Weights of a small self-supervised image encoder: arch resnext, activation gelu.
Rows from block 4 of a small self-supervised image encoder, named by matrix and row number. Rows with one number belong to one channel. Each number is 128 + 24 x the weight over its row's rms, rounded and kept within 0 to 255. All counts start at 0.
After each channel's rows are labels from the 100 images, of 14848, where the channel reaches its highest value: "top examples" is what is common among them. Only what is clearly more common there than usual is listed. The data: photos of arthropod specimens (BIOSCAN-5M). In brackets: how many of the 100, against the usual share in percent.
# convs1: grouped (8 groups) 3x3 conv (model.blocks.4.convs.1.weight, 192x24x3x3, each kernel summed), inputs within the group 0-23
# convs2: expand pointwise conv (model.blocks.4.convs.2.weight, 384x192x1x1, transposed), outputs 0-95

convs1.126 [121 109 146 105 140 146 151 100 121 102 104 104 115 117 131 125 201 119 152 146  85 146 139 129]
convs2.126 [130  76 124 121 112 144 124 125  96 152 108 109 111 118 130 128 104 151 137 121  86 102 171  74 140 155 143 162 129 118 127 164 100 118 138 110 160 146 158 122 108 119 134 152 140 130 132 144 136 159 110 159 122 122 118 134 163 155 116 170 114 164 114 129 124 111 146 172 129 130 113 181 144 129 148 106 118 139 140 123 202 182 114  96  96 126 133 133 133 134 131 154 127 124 135 129]
top examples: order Lepidoptera (27 vs 7.3)

convs1.123 [139 141 129 130 141 157 120 122 132  79 105 127 124 151 121 133 210 130 164 115 132 137 126 108]
convs2.123 [138 123 140 154 140 101  88 134 133 141 116 127 110 104 142 125 139 149 192 131 158 128 146 116 144 116 169 160  88 119 136 144 143 136 129  85 118  68 130 170 117 137 107 157 144 109 160 104 128 116 116 134  98 110 147 118 137 107 152 166 155 146 110  84 124 120 116 120 136 116 107 150 121  91 156 125 121 128 132 131 131 194 116 137  99 122 112  95 109 104 117 126 158 146 100 142]
top examples: order Lepidoptera (25 vs 7.3)

convs1.73 [127 132 168 143 110 165  97 160 108 144  91 136 116 120 128 168 124 138 161 109 147 125 102  85]
convs2.73 [102  73 105 168 137 124 116 129 150 126 180 110 123 129 151 117 130 107 101 128 116 137 116 112 136 103  93 125  91 124 177 133 119 151 141 133 118 118  68 163 128  79 144 136 148 152 115 137 144 130  94 146 119 138 146 124 159 139 151 127 131 194 142 101 134 134 122 103 122 120  85 151 100 155 104 124 103 177 144 101 108 102  79 126 134 134 125  70 114 158 103 170 111 125 148 138]
top examples: order Coleoptera (56 vs 16.8)

convs1.121 [ 94 118 111 132 138 106 164  85 112 138 142 136 106 119 163 110  85 160 107 120  90 143 149 146]
convs2.121 [167 145 148 179 111  89 124 133 151 123 136 110 152 151 135 128 141  94 113 129  69 145 153 121 133 162 122 133 140 151 173 127 185 154 117 116 131 125  93 115 147 107 144 138 156 120  91 122 117 188 114 136 141 134 117 142 111 124  95 110 146 153 136 124 112 147 142 115  94 164 122 116 154 132 119 102 144 156 121 130 145 130 100  94 167 129 111 144 109 178 123 156 163 100 141  84]
top examples: order Lepidoptera (32 vs 7.3)

convs1.177 [123 107 165 118 108 130 134 157 144 146 109 144 107  71 146 128 181 111 123 144 140  96 155 135]
convs2.177 [165  99 143  94 128 109 147 136 121  88 161 121 180 143 115 140 139 102 108 133 123 124 133 131  82 133 129 123 138 128 132 153 121 116 124 128 111 117 197 105  79 112 154 145 115 142 162 146 103 119 140 162 134 104 148 117 160 118 115 140 108 129  92 117 173 141 106 126 131 146 131 139 104 120 126  80 138 153 139 114 136 113  98 175 121 127 139 108 155  71 131 110 147 123 145 101]
top examples: order Hymenoptera (42 vs 20.4)

convs1.75 [106 130 144 130 106  41 115 128 135 116 112  88 127 123 136 144 139 138 123 117 168 119 115 144]
convs2.75 [137 114 112 119  85 144 123 117 134 141 115 152 137  92 136 115 128 129  98  94 120 118 141 145 131 116 129 147  93 124 130 104 108 123 173 149 135 146 137  55 149 123 153  98  96 115 107 131 102 139 124 120 139 131 125 112 123 115  71 104 109 211 137 145 146 135 112 137 138 118 155 148 112  98 111 119 120 147 118 124 142 106 124 130 115 140 189 121 129  94 123 131  95 125 170 151]
top examples: order Coleoptera (39 vs 16.8)

convs1.172 [182  70 129  99 137 143 136 150 124 107  78 126 124 135 130 125 153 129 107 148 117 150 149 109]
convs2.172 [136 142 124 152 105 151 111 134 111 176 162 114 114 113 148 141 153 184 131 163 146 130 138 143 152 100 141 123 146  86  70  88 121 100 100 171 175 140 161 103 101 108 170 151 142 129 139 154  94 147 119 129  92 108 122 118 139  52 127 131 126  72 136 113 155  85 121 124  86 112 163 118 104 113 155 146 143 161 116 126 122  94 123  99 143 144 122 119 108 134 178 101 121 148 138 126]
top examples: order Lepidoptera (26 vs 7.3)

convs1.32 [198 142 117 140 126 105 123 127  96 126 108 123 142 135 125 139 148 110  86 109 128  80 154 112]
convs2.32 [125 148 162 126 119 136  89 142 108 182 108 116 108 125 113 117 124 138 150 116 145 134 188 133  96 162 136 183  83 145 130 132 117 118 125 108 131 121  81 139 167 110 170 148 158  94 144  77 111 148 106 165 139 115 169 151 126 133 109 133 142 114  99 167 103 147 136 154 162 127 163  83 105 112 127 178 110 170 126  99  76 147 103 117 116 151  77 109 127 125 147 164 143 111 156 142]
top examples: order Lepidoptera (31 vs 7.3); order Hemiptera (30 vs 11.3)

convs1.95 [121 128 102 106 157 146 138 119 120 122 140 135 128  91 136 116 124 159 127 120 147 122  82  51]
convs2.95 [140 149 124 153 100 111 130 125 141 133 131 103 142  95 108 151 127 134 121 146 126 104 160 128  91 122 122 139 108 130 113  56 104  87 161 162 119 155 119 112  91 124 121 120 150 111 100 172 146 182 126 125 171 156 123  98  88 140 147 161  93 147 103 124 106 104 126 109 146  98 118 115 103 112 157 137 146 165 133 164 107 135 104 109 114 116 180 114 153 112 126 110 146 147 156 164]
top examples: order Coleoptera (47 vs 16.8)

convs1.183 [117 153 114 134 121 109 116 152 156 134 132 111 108 162 149 128 111 128 137 137 126  41 121 105]
convs2.183 [158 157 167 176 118 131 148  91 149 136 151 141 112 133 159 122 114 106 126 122 114 105 142 101 120 113 126 148 123 139 144 122 145 131 149 139  90 126  85  89 138 135 101 116 151 133 135  96  98  92 127 121 114 114 150 111 131 117 138 137 159 166 143 142 158 140 117 122 154 165 139 131 130 121 103 144 129  89 117 141 111  71 145 122 123 106 131 112 149  90 141 105  90  99 115 154]
top examples: order Coleoptera (53 vs 16.8)

convs1.100 [119 112 145 147 117 130 133  92 105  61 153 141 138 154 143 168 117 119 107 146 109  88 123 130]
convs2.100 [135 118  95 146 185 124 112 139 113 107 150 130 114 134  66 105 175 119 145 124 145 154 119 121  99 109 171 170 116 146 166  99  65 132 128 111 138 123 110  73 107 147 132 129 141 114 104 146 128 131 120  91 113 132 116 122 138 137 113 159 142 103 125 150 104 121  80 141 159 133 126 123  70 132 118 147 155 145 140 172 129 121 142 124 112 102 143 140 136 180 141  99 121  77 157 109]
top examples: order Coleoptera (50 vs 16.8)

convs1.186 [108 162 171 147 156 109 142 154 113 102 108 141 132 106 115 127 110  71 163 131 108 117 106 134]
convs2.186 [105 149 154 109 150 125 117 116 115 112 136 103 114  88 136 109 190 129 108  94 130 149 122 115 116 151 126 111 138 143 187 136 108 152 124  81 116 126 130 152 139 148 104  94 132 109 116 134  91 111 127 146 148 130 114 110 129  89 115 107 111 104 133 121  81 149 116 144 120 132 110 136 137  97 136 172 144 128 137 203 132 151 141 163 163 114 133 174 171 107 111 126  95 142 144 122]
top examples: order Coleoptera (49 vs 16.8)

convs1.86 [138 139 109 135 133 190 140 136 116 143 121 107 160 146 119 139 112 100  95 112  70 144 126 101]
convs2.86 [140 139 112  91 130 120 116 130 128 129 125  85  92  76 115 129 110 187 117 126 110 146 120 135 122 121 105 144 117 162 148 105 130 140 148 101 111 136 121 109 144 113 170 128 114 110 118 154 125 137 173 158 131 141 121 126 132 151  47 146  95 103  95 134 128  99 123 131 124 130 150 120 126 126 140 168 112  99 130  95 173 134 142 121 135 121 131 162 141 125 145 115 143 153 148 127]
top examples: order Coleoptera (38 vs 16.8)

convs1.82 [ 88 131 100 106 154 155 152 125 136 122 138 104 139 129 131 139 138 110  64 123  82 120 125  93]
convs2.82 [131 113 148 127 122 163 136 144 108 147 122 148 156 104 131 122 140 101 143 103 122 137 140 137 144 131 138 136 140 128 131 138 143 150 206 124 105 149 130  55 116 143 120 125 107 132 118  95 108 119  77 109 145 116 142 122  80 116  65  94 120 124 138 120 103 158 133 136 101 122 136 143 146 134 128 112 114 115 132 146 134 119 137 148 117 158 178 119 127 136 138 104 109  93 137 132]
top examples: order Coleoptera (42 vs 16.8)

convs1.20 [162 121 156 123 123 144 142  99  95 127  76 128 185 103 117 137 108 108 139 112 130 136 166 130]
convs2.20 [168 113 107  96 153 130 118 114 151 110 114 145 131 129  79 102 134 116  64 105 104 132 131 142 121 132 111  99 168 160 106 134 103  72 147 149 140 130 144 119  79 141 134 112 107  96 110 138 136 127 124 106 133 152  61 111 141 165 131 169 120 154 124 136 111 132 125 132 166  79 119  99 118 118 116 139 143 119 115 136 119  91  80  86 108 106 103 164 115 151 102  97 135 123 148 136]
top examples: order Hymenoptera (46 vs 20.4)

convs1.45 [112  89 172 114 118 149 115 114 197 125 142 138 125 126 145 138 111 123 128  87 123 166 119 135]
convs2.45 [136  96 168 135 109  97 139 111 122 149 124 144 101 112 177 137 127 140 154 128 126 129 138 141 169 120 137 102 139 144 106 130  82 123 114 179 155  86 113 101 172 127 139  81 139 109 165 125 136  92 101 123 150 133 104 152 118  93 160 162 138 152  94 146 190 126 101 150 204 162 148 154 146 141 163 103 123 124 107 119 117 153 122  77 129 136 122 157 130 100 168 116 139 109 144  88]
top examples: order Lepidoptera (27 vs 7.3)

convs1.189 [127 101 115 120 145 118 139 133 110 130 121 121 157 108 129 103  67 167 128 133  66 103 114 136]
convs2.189 [167 132  85 111 137  95 163 129 133 107 118 148 126 118 118 127 147 142 133 137 137 152 105 201 141 150 154 141 144 174 156 167 151 112 132  79 107 116 143 117 131 107 149 110 128 134 145 151 105 127 123 123 175 119 104 118  84 133  99 116 104 132  84 156 101 123 131 145 128 116 118 150 137 133 170 114 169 151 101  91 127  95 124 110 118 114 130 180 141 123 100 153 137 134 203 113]
top examples: order Coleoptera (54 vs 16.8)

convs1.23 [133 133 147 110 121 146 128 107 124 115 129 131 130 171  64 136 131 130 125 129 138 139 125 204]
convs2.23 [116 144 158 147 133 146 101 140 114 150  86 112 156 145  97 143 123 148 142 143  99 142  89 116 122 124 107 130 125 104  98 130 189 118 114 150 111 148 133 142 137 105 113 138 125 137 114  89 115 161 180 113 118 172 110 142 116  72 123  88 111 165 108 146 164 167 135 133 142 108 126 140 113 116 105 166 126 104 144 114 155 168 148 152 144  89 135 157 120  53 118 125 177 103 120 113]
top examples: class Arachnida (27 vs 4)

convs1.138 [152 152 120 110 171 166 140 113 136 139 104 102 120 123 123 130 121  60 130 168 111 136 109 139]
convs2.138 [116 142 163 120 148 122 142 144 158  94  84 151 117  69 141 120 150 149 144 133  65 145 136 112 139 156 138  85 131 145  99 175 102 109 182 116  78 130 133  85 181 148 136 107 116 116 118 121 142 157 123 100 121 147 157 100 100 150  92 132 140 130  91 146 185 120 128  91 149 157 107 113  76 115  97 111 137 135 138 118  85  78 122 109 138  98 113 169 122 107 127 192 135 114 114 155]
top examples: order Coleoptera (44 vs 16.8)

convs1.120 [111 127 153 116  77 123 110  68 100  97 141 131 159 146 136 140 135 117 139 113 160 133 142  96]
convs2.120 [132 133 160 110  99 134 136 115 118  92  78 110 143 126 134 160  84 150 137 161  90 100 147 137 104 101 106 159 159  86  75 139 133 166 129 141 141 123 125 105 141 137 137 157 146 117 140 110 164 123 142 125 133 148 159 107 140 150  81 118 145 110 111 138 117 154 115 127 143  83 128 128 138 123 103 143 125 121 132 153 127 139 122 142 177 102 195 156 145 143 105 123  88 129  89  95]
top examples: order Lepidoptera (34 vs 7.3)