Weights of a small self-supervised image encoder.
Model: arch resnext, norm layernorm, activation gelu.
Rows from block 3, named by matrix and row number. Each number is 500 + 40 x the weight over the matrix's rms, rounded and kept within 0 to 999. All counts start at 0. Numbers have three digits each.
# convs0: reduce pointwise conv (model.blocks.3.convs.0.weight, 192x384x1x1), inputs 288-383
convs0.121:517504484430495541531435459468509447502450511493489463457507519489521532509485461579498427482442447486536508518473481541491506540501531499417484538492499444427528467568508536457453487534476482456477419522539494448471512626503551477536463575490472487472506571455501472497497513548534396515
convs0.122:525501559545497435484458525515473529530536442494521443517500524519464534572517474488507514510430504469524520477523459413564480500499511553476531498550448547541509488495552508446435484452485485413441479570534560497499449533510505475445537434467482541514538545531450487480446492468545583515
convs0.123:504497489459496559437523481448490483499533564482532450535473479561515476464512393490499428506519515514540505441483429515480457551499473433681514452494490472500476421547496515477442501469475502571527461371477515436472554472514447517421503489451437469467433487458453520482465496519599550464
convs0.124:501496549651454542551520465476474565449567510459500549430488506485478568508519524517525448542536599462544485548413391464510502459501549419554517442571466538578485506492516578483424502533430500471442486453387435515467542415561464500486439420485501448479504497498469532413518515584468490502
convs0.125:520501550548558470515477446485479559538504591476500505550470444450500440504515552486536429556513516430530550450522568508453439532500452460487513483608463505537564499515417498563518529522499527436436455542476512490509487506532453510416477487491576491572540432501498516509565483578533502543
convs0.126:458498500449477493485517475517531486547481563486492573512475429447466513498537519452494542533544502501493505464553606510485437520499507548499509471473546477478450509464504492454411487477474466474554498495467520427596443464489486474507458454490538489501530491505458449508456456450444489431
convs0.127:499503470584505458418516495529511496526481443486512488534506475455467506474532519604535529507537503518512496526453450539538528536499527553508593535509490423499512521434466567488470499545463509549536477410538496496504437511490589466553489557453499505525545513464477548503548482446503472515
convs0.128:497500494538567447496489552505514456500500445521467410465426542498499470442427482462504535487532484477504477542523476501513500485500475500478481532501480547456474432516533492549469491483534487441566481410485489490496467375440493490448510473459567455465468473417459520480512525568555384441
convs0.129:504501542482471547447513539534512558455525458502395505517443469514541482543455481474502531494493417455496436470455483488559462454498532556460424478443461467450458484512552529497434516464496489532392521799489525487491484467546451562560498478515485481412494530396526495471483513477473502478
convs0.130:526499529530467527429449470484513559476526565508456475536506520547431488509477560477525458507523448463480505483530593486441507531498543504442505484496415477498477546498536514497481523506519522543473560471530415516469515528534552519446522518456469579468570511481502465530477527484511456521
convs0.131:563500582463510519489468505527493456453535505484514514459454521516557546523549514511473503466506487587519483544598494516465492491499508497540523507465423438507515507468493521564564458532568462356477470527530461485517516500516489467498523525522492492476481444531545508504506498454491445461
convs0.132:432501542455452468463522503512482526515468486506453450566508602505437487459499494503449518473520482497530536496463458469493531444500456542458460551489593499515584528537552548422513516478546493663463469503500483487502466454475513543561533439486458531475448595499462510526517514400466525472
convs0.133:494499466503471453495493479491472468475466488487450506488496526424483489469537493509484468506502401528482529493481530553539489514499528509551464451496490453501534488509478527472526485448502508497496525482524490547499573440490549495546518495442444493583450556576539522539505503495458517540
convs0.134:521499546470494554475519479482558511521503510517490551545453459459541520516545475483491475474481446546547474495480468455505493493499541504485447500549422503483493558508513487473589516536516505417458461391529507533479572568551500412482498465655502456526448470515470430449520476487464577475
convs0.135:514500460508532463451477451454493515503538551527500518546355482484565507597487509336490488473554402507413536449501588508532489537497520509513450467535542468528487463511483532454506508459492540448418543495513506529548508549473508537460518527397471526493494536546471491524446505715586513504
convs0.136:469498502548476456474445488447432522401457514479456434479490506564479507448519526561441432508525519529519513435533520451487544552494508449524401419495602476501482456495470505515556557446475424538577502503457483534483473469493554499465534503425508586455445518611446516504510534464495466504
convs0.137:505500453532510510503436470530503478490490519525608496498431525577422491426470513416475525530464436525503580464543434511514539465500516505477534467414510603512494563518481519547465467514472477545514471444506495455489498471498433490541501498427460465478521466439514546571520516453471440502
convs0.138:416500451428517433528530548478462464507538414524450485464510466600524494531411493549499518448527538509493519505489457519452497498500496477477446450503481495463452508535512475494465502564490464434541454480581509443460467596532496485483447473519491456509503489450442481470507475480544530553
convs0.139:435500414478548450541432487509449461491557491509477415412542499515491486527491529540429578458488432517499495520471443471500539474496426450414489529487472524476523464457550523581511526545511484831448453467423455540422449418536479591488513511435507507531507523493470454416473477567417564566
convs0.140:465501555517510512512491567559517536538478533545467466523490383493493497485482471538557518478500488577514504502522532469485503467503451557506500491487611550468563518591476500514625527463449536430502548541548528557613476367510520467508507495557477526537469518500482494496490453530442427614
convs0.141:511501451467518418573557502566518510491472453513499575550545456424547498510524517494544430479515583560490468512493507479462526588501466531529511513486564534417446556528479509440553475485465507454489506515491452456515596571552516540564567457500488499500473513595413480488450540513580456471
convs0.142:487500455470474449485568540459471486516550465487453483504482513505471523487466486453469586494512506368535559510513596509582514446501463501526465569438463461547500467518501597538480512502442457470503479462485451506493531561518512532537464478580496515501511504425490513462494504543485504543
convs0.143:550501495471462538504490475474443545501516504490419538473399458477448524583594501506514522513561464454536469543533572495479494449502467481514505520520555453554476530522469501522471496552512518495515529454583559487529420459498474439514507517490435489417481445507499514524530526489499438504
convs0.144:442498606467597549516508483477506488412495552535412542432446510512446521442558581551512471463429559573537456479471521404525501422496494542528459388444524470574367456557435517517477489449462524570506508531476556635470514483483535457550496480471570483546425538549421509502382494532522532464
convs0.145:469497486457460530484476559548506504539473474519484479544458545459503552513462475458520470472488529517533458461508555461495453417498471452459509523521480499487551524503466496549442525463497471492471457481522462452471543454512468472499459546482523415517545512510501468508480496506515547565
convs0.146:413502548542520456593457503478553556563520456515519464419553445477469558501472496463508556469472607492509512503528504491506477522500472503531445452509506522480496482458502443434483506456463490544538520479511480489475509398521465471501479509461498506481531463543451488477521534495526437507
convs0.147:498502482509553512488535519490510526541469464510548536538516509533492483473454566434495510477405507405458510511490481523481519554501569532492487510491427560509500439477501480410504485543556491575489473536554476473461513505497510550414506471435460539485525405518464506516501491532527506514
convs0.148:465498446569512426505508517525545478505493404490540496444609410428532470512521501430496485510527549512544540522473498532473498473499455506401466533524472480538461430475476503524523478469492541498520495590408536522566421481500460602419524524481495534482519576586517522493480485558475547532
convs0.149:513500444477478521483507456522571531522545507512505528529538543438486479488527452462527529454520525453466532469527443530498458426500533521478489472567506466525503481486475489504453538487470480488422547449532498491479493510469514487431493521558533490489520605536512510516467558544573551456
convs0.150:521499496528479475525532546443542462471499485519511442524545442446492474488548534467498488503418417514509579447550504476440519478500518483512516425547517468522521448471496476452538466566491549557513519479480567482552498527501558486513501525489489534419550438539443502608460493530463481478