config.toml
dataset = "photos of arthropod specimens (BIOSCAN-5M)"
arch = "resnext"
projector_hidden = 1024
projector_hidden_layers = 2
optimizer = "normuon"
grad_clip = 0.5
warmup_steps = 260
adamw_weight_decay_other_params = 0.05
Rows from block 3 of a small self-supervised image encoder, named by matrix and row number. Rows with one number belong to one channel. Each number is 500 + 40 x the weight over its row's rms, rounded and kept within 0 to 999. All counts start at 0. Numbers have three digits each. After the name is the row's rms in percent of the matrix's.
After each channel's rows are labels from the 100 images, of 14848, where the channel reaches its highest value: "colour at peak" is the nearest of a few named colours to the mean colour under the peak; "responds to" is what is common among them. Only what is clearly more common there than usual is listed. The data: photos of arthropod specimens (BIOSCAN-5M). In brackets: how many of the 100, against the usual share in percent.
# convs1: grouped (8 groups) 3x3 conv (model.blocks.3.convs.1.weight, 192x24x3x3, each kernel summed), inputs within the group 0-23
# convs2: expand pointwise conv (model.blocks.3.convs.2.weight, 384x192x1x1, transposed), outputs 0-127

convs1.75 140:560558480583442465508503566477467523504486418510477555506482469508471506
convs2.75 106:480506473509456473459467490475502476490508567514435498471483416460473467497474550501528571483515510527548495419501427503586454460573459522472492613473429551490474454494496480466633475532548480498498560474497614594476461482424503529427542464424455522467518532480549494558507550552501481530480546498484413501462493507499582458515508475508529496488452522531480557582490503549461459483500
colour at peak: brown (63 vs 2.2); black (27 vs 0.2)
responds to: order Lepidoptera (30 vs 7.3)

convs1.148 101:524452532414490456472481574507505498428508491534515526518533438463464555
convs2.148 096:466496446499488582471473491438527460539507466478511534511431483496467549416472490523486480462386472502454520504438471455527509503488450523577537527557507507490515465498555516532530443569457487523488473567540516512435534475524527489476453426491483478464501544542496492482558543441495564506488468510477522503532473520452513487453471488455526543492546473568518468491495514476569539477508
colour at peak: grey (66 vs 9.8)
responds to: order Coleoptera (46 vs 16.8)

convs1.103 165:507516516484505511496564471491496509501483499421367563533515517508453518
convs2.103 117:495457437498529567494474438548486577512431518495483448526463494529534532543557500472479452499518524524610470536522474430462525435509505495503454440432454453490472523508481444347504593547496502556508471447449513495534515433465459524466494503546505531519503495575539550528503465450469535488464460472528512541494452509452533494512538512504539423507478537466499445496515531515531491461462
colour at peak: brown (69 vs 2.2)
responds to: order Coleoptera (44 vs 16.8); order Lepidoptera (25 vs 7.3)

convs1.78 059:626473497495489513481444506504511516505522488471473540507528461412453463
convs2.78 099:493533532456502495523563546477522458521448542580549457543534535485517493439559465463500492505514573528497476519475502475485507585467472537505445620496441420549547583508423581466553521486484487549546503462425502473471460537570529441439523491478491483487547493497633550461535554539533455609473463560477568511484439497524502442544478485522471484489490494433458535502527532485564503492516
colour at peak: grey (50 vs 9.8)
responds to: order Coleoptera (36 vs 16.8)

convs1.28 146:463529514530582481488543480535511520519526373458498454513498493518512454
convs2.28 102:507580487533529475472489493566579461511515467459500490486528616424505504519439434418554603413463554518553489434498429390491520505480508482542504474560530392549435569534499477521490483522463521481544465483549465545557504476526520542450490490493468551544456476500496382492500429483487495482460490558530436425474553483452509544479481548471463499527510482506502436496504453489536532524454
colour at peak: white (61 vs 29.9)
responds to: order Hymenoptera (52 vs 20.4)

convs1.67 109:505497509539501532508461512419469504400513500541501451479398497510479529
convs2.67 104:457520569469548495493513546556511505442542504494532498536441489520552430513496481495445526459484499479533455444471505527511485521535552412476518459475472498504450482486504506541506557508512504512523495526554483569573427493503529483452527524513535483645449544479501560406508516545436499498494479493546537521535507492421510506493514491508542527498544540504456477501483480437428523466529
colour at peak: grey (55 vs 9.8)
responds to: order Coleoptera (52 vs 16.8)

convs1.144 093:506457484438481519501487547514560441430484492504478575537554460544485448
convs2.144 098:513565479486515460461524463450481536525484462477497482483525474584465528511447486517524428470480575513493542502486479500554572467481571563451527442553438439421512496534506437569432438512462452439498479506494471468476515436506507515449542504482554481548523422528492534538526453545522532504526509537521467383466486536485508429451556443440452495550507486538513510480484515446477536501498
colour at peak: white (70 vs 29.9)
responds to: order Coleoptera (42 vs 16.8)

convs1.157 070:515476485468487477466556559524529476466612572513479506433486502490463495
convs2.157 100:472540503470546502536526490530494553503541378493553423465482498465550544470470481511605508566401515507493526487388474591549479458523516438432562501503474500442590498486559464498513502546525530476430548466588534500438520519546496428469511456575490574487512545519478530507455425570538512456557496503478529556450512461455489480458571472513567438473492516446511521496551520480457521462503
colour at peak: grey (46 vs 9.8); brown (29 vs 2.2)
responds to: order Coleoptera (46 vs 16.8)

convs1.111 106:530536459393530493460490503493526509442464472446453448511508539545482547
convs2.111 099:547490479528602497466559475496504479544532476469520543530465497401517458493501493514472520407525572470520437492491449546426510556515511591591495521475440501502480501499522477542485507489484426495452540533531426508562545489535528512547503469505511463567465534416521458449547485482473506481464519457466511521459527485514513511444470533567439547445459452514490489560545473480557488487470
colour at peak: white (62 vs 29.9)
responds to: order Hymenoptera (47 vs 20.4)

convs1.40 060:487473511492505473508509462442448538480467486467541580433541436498423525
convs2.40 098:475498538505535472497461548533481432439524510543513531524479472508518541458515528495426510484546506526485508487467487514511493454529491481456465455505582470573544468440483551455525498466496485488561500488473553476451459508501482497443540513510524518429518479515430415550570488499505472569545470512530539513501419523448490547536513557514484476538519486455403452520510488419499516515494
colour at peak: white (67 vs 29.9)
responds to: order Hymenoptera (47 vs 20.4)

convs1.90 129:420503534544423512497428557530473470529460461455505536516512478444483491
convs2.90 112:500506457511503488546510399510454457453526496470568514479492525486484477586490492494543579494512470399549463557476505531460447507583543504521454517515474526501509502501484541546638523470569596506555496481505516449508419486442524516486523471434517567468524577530568449575466558507534463521513436554500478495456506459546541490560453494481490456488485524564463525468569484492478501614386
colour at peak: brown (64 vs 2.2); black (32 vs 0.2)
responds to: order Coleoptera (52 vs 16.8)

convs1.186 102:533480448501516509534539510498517511459495495499459435440542401573549514
convs2.186 103:493472489478426457566527575469465468492455391530510549468489473470480566546470445510481479473496538506540555455503456518539500602530499491527499498561480546475452485442443507468516471544455490430466482489438523565490478511577462474452523540516479473450596480480555502528601504476545483490585480473510532500544488424460515510555512539435541514528472525524470532566552501493497480459411
colour at peak: grey (48 vs 9.8); brown (27 vs 2.2)
responds to: order Lepidoptera (29 vs 7.3)

convs1.87 081:469400515495477537475484468511415545501559548453489468517517483532525549
convs2.87 106:544397475462572527537527445482470465548542509496551536544554507416470456508502549515460474457478382495530506470479497508484507510505488525532560489479484489508438481462483441525531477526545445457558536530501526556586489498475518506487528543549487521454482506520445579450555442490448515448464524445544487458502472567492576495450451526504534550562518470454487474494567457525510436484508
colour at peak: grey (56 vs 9.8)
responds to: order Coleoptera (44 vs 16.8)

convs1.0 108:588530417494498533559490490491432498500529548504453515510518567489447509
convs2.0 097:517511538477545566485537474500472477513542543434494589547494517471566469520437605517452373440501495484516509467487427542433505453525512578507545527493461515461480486468454494502578484451487484516514392520551420513504450472514473495459440467470491486549466523495506500497508446556518499489546494472577491515522498436532507501414509467458521449527507553449546505466446446505464482583470
colour at peak: grey (59 vs 9.8)
responds to: order Lepidoptera (32 vs 7.3)

convs1.83 073:433539455456539469418531524464482539512558533502525466521478543496570478
convs2.83 094:468461507525547525469546495524442484511507503497577450519524381537547557510432476570499476492534510612502491464543489442481516511446514539487452504464545468465486513461454418552462503513521514516483488522467460520570505606545531492501465497511506535573580490511464462456481544543473458476544513492518473434576385508521433524495477471522484521497468576541489532475542467499449505493522
colour at peak: white (62 vs 29.9)
responds to: order Hymenoptera (42 vs 20.4)

convs1.5 092:484554561463500487563474500518525472447590547481505449458440540509509525
convs2.5 097:485478495499503483482513443484490487610563478475509596541491517429437551528452492503528418565514436477486530512506538473572518463536549491509568524489494530478486459483503500482503536481525415595442500572451416463508499531503494519536534506562493467451505524474602517454484422415551527506501515482421400517545488455507508566504451554454488512517496457523503521509440522454481476529474
colour at peak: grey (48 vs 9.8)
responds to: order Lepidoptera (26 vs 7.3)

convs1.108 127:489486495525524481476404520512503477471503507533597385481499484481504494
convs2.108 115:485517458485449532496573481537478561443502480553525513546499448502509545564526521518520489541496518485587490455506467508525426532509486489543482496503525571568489516498476459384520514496411508501490461470465480482470484480541487458459514483519493588492555488479576497455581515504511527442498499498503522475515485548454476502578514538514522551519469540522452548471545524459533584548416
colour at peak: grey (53 vs 9.8); brown (26 vs 2.2)
responds to: order Lepidoptera (25 vs 7.3)

convs1.191 106:514506498498548504505559483467464498521445489474546507507537362515476455
convs2.191 115:512484491498445506542463472538502525629592486492455447514523545498581420468514512455486522493511457559526475459515576452464492482567508519455525510488484451503508504493493449567510501411498501442488544569460469533474460534476392500514548489522522566479467566571528512472470492486548410513447592527469491514501500506551506512490434469494483474477523456508509484514432453504482459445468
colour at peak: grey (58 vs 9.8)
responds to: order Lepidoptera (28 vs 7.3)

convs1.99 085:475542537455484524560471543570474471508530489515448481441539517551481580
convs2.99 090:501489479469520547432478471498504528485527528419425445497530502415508436470529527511514481479521502571536548566520488480450506529540525462524538436517464533484506623435527469578548482482554520534529539514599415534490541551465459558433527461456478516528453529533426500493533530423519488495578485545486486491500508470558408500557489426495469506481484544494545541485431519508490491523484
colour at peak: grey (57 vs 9.8); brown (37 vs 2.2)
responds to: order Diptera (62 vs 30.7)

convs1.49 115:493511436461434383523536479454455506510512491537508460479551511483510533
convs2.49 105:473467600475539515422446513513482500478508493469609467548522434489533498478510464555451563481399507528541452521491503522514489575490464500462552468474463517506482477537530426480544593513525533454539488543466480513494548469486530453566483493534534498473547505487520502576532545470429578551529534491543510475524468489538516480514552501489468524471441531481500485468467451593448459452447
colour at peak: grey (47 vs 9.8)
responds to: order Coleoptera (46 vs 16.8)

convs1.163 095:498519479526484530528535475535478499456589558467397482460531452479533501
convs2.163 104:448460492442467477518493472497495496493529585549509484501536570493442535491500550641483500464485480503536452560537486426524493560534545501488514541532532534474496599457489502415452480537516545521523461499396476477562575503495484498527459512530458545500485506571493507526481512429447460464455449607481540445540442508462504500550447454509553577465521513537421571556493548500458505450485
colour at peak: grey (36 vs 9.8)
responds to: order Coleoptera (39 vs 16.8)

convs1.94 101:473453501586464500460575555536545474520507458436495448483496496554487499
convs2.94 099:505534534471404542468465450467460576422460494434482572435541521465479432509501497470523485499522497525535516478410518480526509518473522467498451509496489494524527451479489557491480509508483597484524462522507480473495466524521501350534547497450469453551543474500525585448594449549504437594482499543481545536444541612514481495504514528525509515518503558540484476518483622481442526469471
colour at peak: grey (57 vs 9.8)
responds to: order Coleoptera (45 vs 16.8)

convs1.18 095:416501448467538473541542500530480401502520462520493502493442520527462549
convs2.18 102:508478500529478504499473479461512483483516498543535521473450505466490585548528422536468542492451555558503479532496501481482477529508493420544457497567520550515514431507532508521455531490545503456578454474582469467523575525489564491558510508427565435539430490480521487478475487473520497486474478467445584464485521428528532420502497452471496479439521417524585521525473472554532457483544
colour at peak: grey (28 vs 9.8)
responds to: order Hymenoptera (45 vs 20.4)

convs1.93 093:494469516495496451445480576483418500579579468504495521478501483459455498
convs2.93 097:471465493534480546504543462457532500475475518522492541517486528521524522482559565567510452442477463510446484505466464452517491485529559521494517586526507479519522476444511556522377451543524372465496487500486508481453538426486438440551520443516524469537457532496518471585486496466466423482461477548540505410474444514540484440546564470426490494539515476449502552545452480493470503533500
colour at peak: brown (71 vs 2.2)
responds to: order Coleoptera (44 vs 16.8)

convs1.74 093:445512521608534484476463572524440465497535477476529544471509471494455513
convs2.74 099:507477482484572531490528465485435468485518531475453580534546541445498448568477550502414488506541508476471483506459549477534468463450504486538436482488467468495511492495415472446670578490501549571476523499510446528496498574484573444489518501511474470481543491490486513558391489468517493429449487509513519483454506481565570437556469512463488473487513451493634542476470545544488448508467
colour at peak: brown (48 vs 2.2)
responds to: order Coleoptera (36 vs 16.8); order Lepidoptera (26 vs 7.3)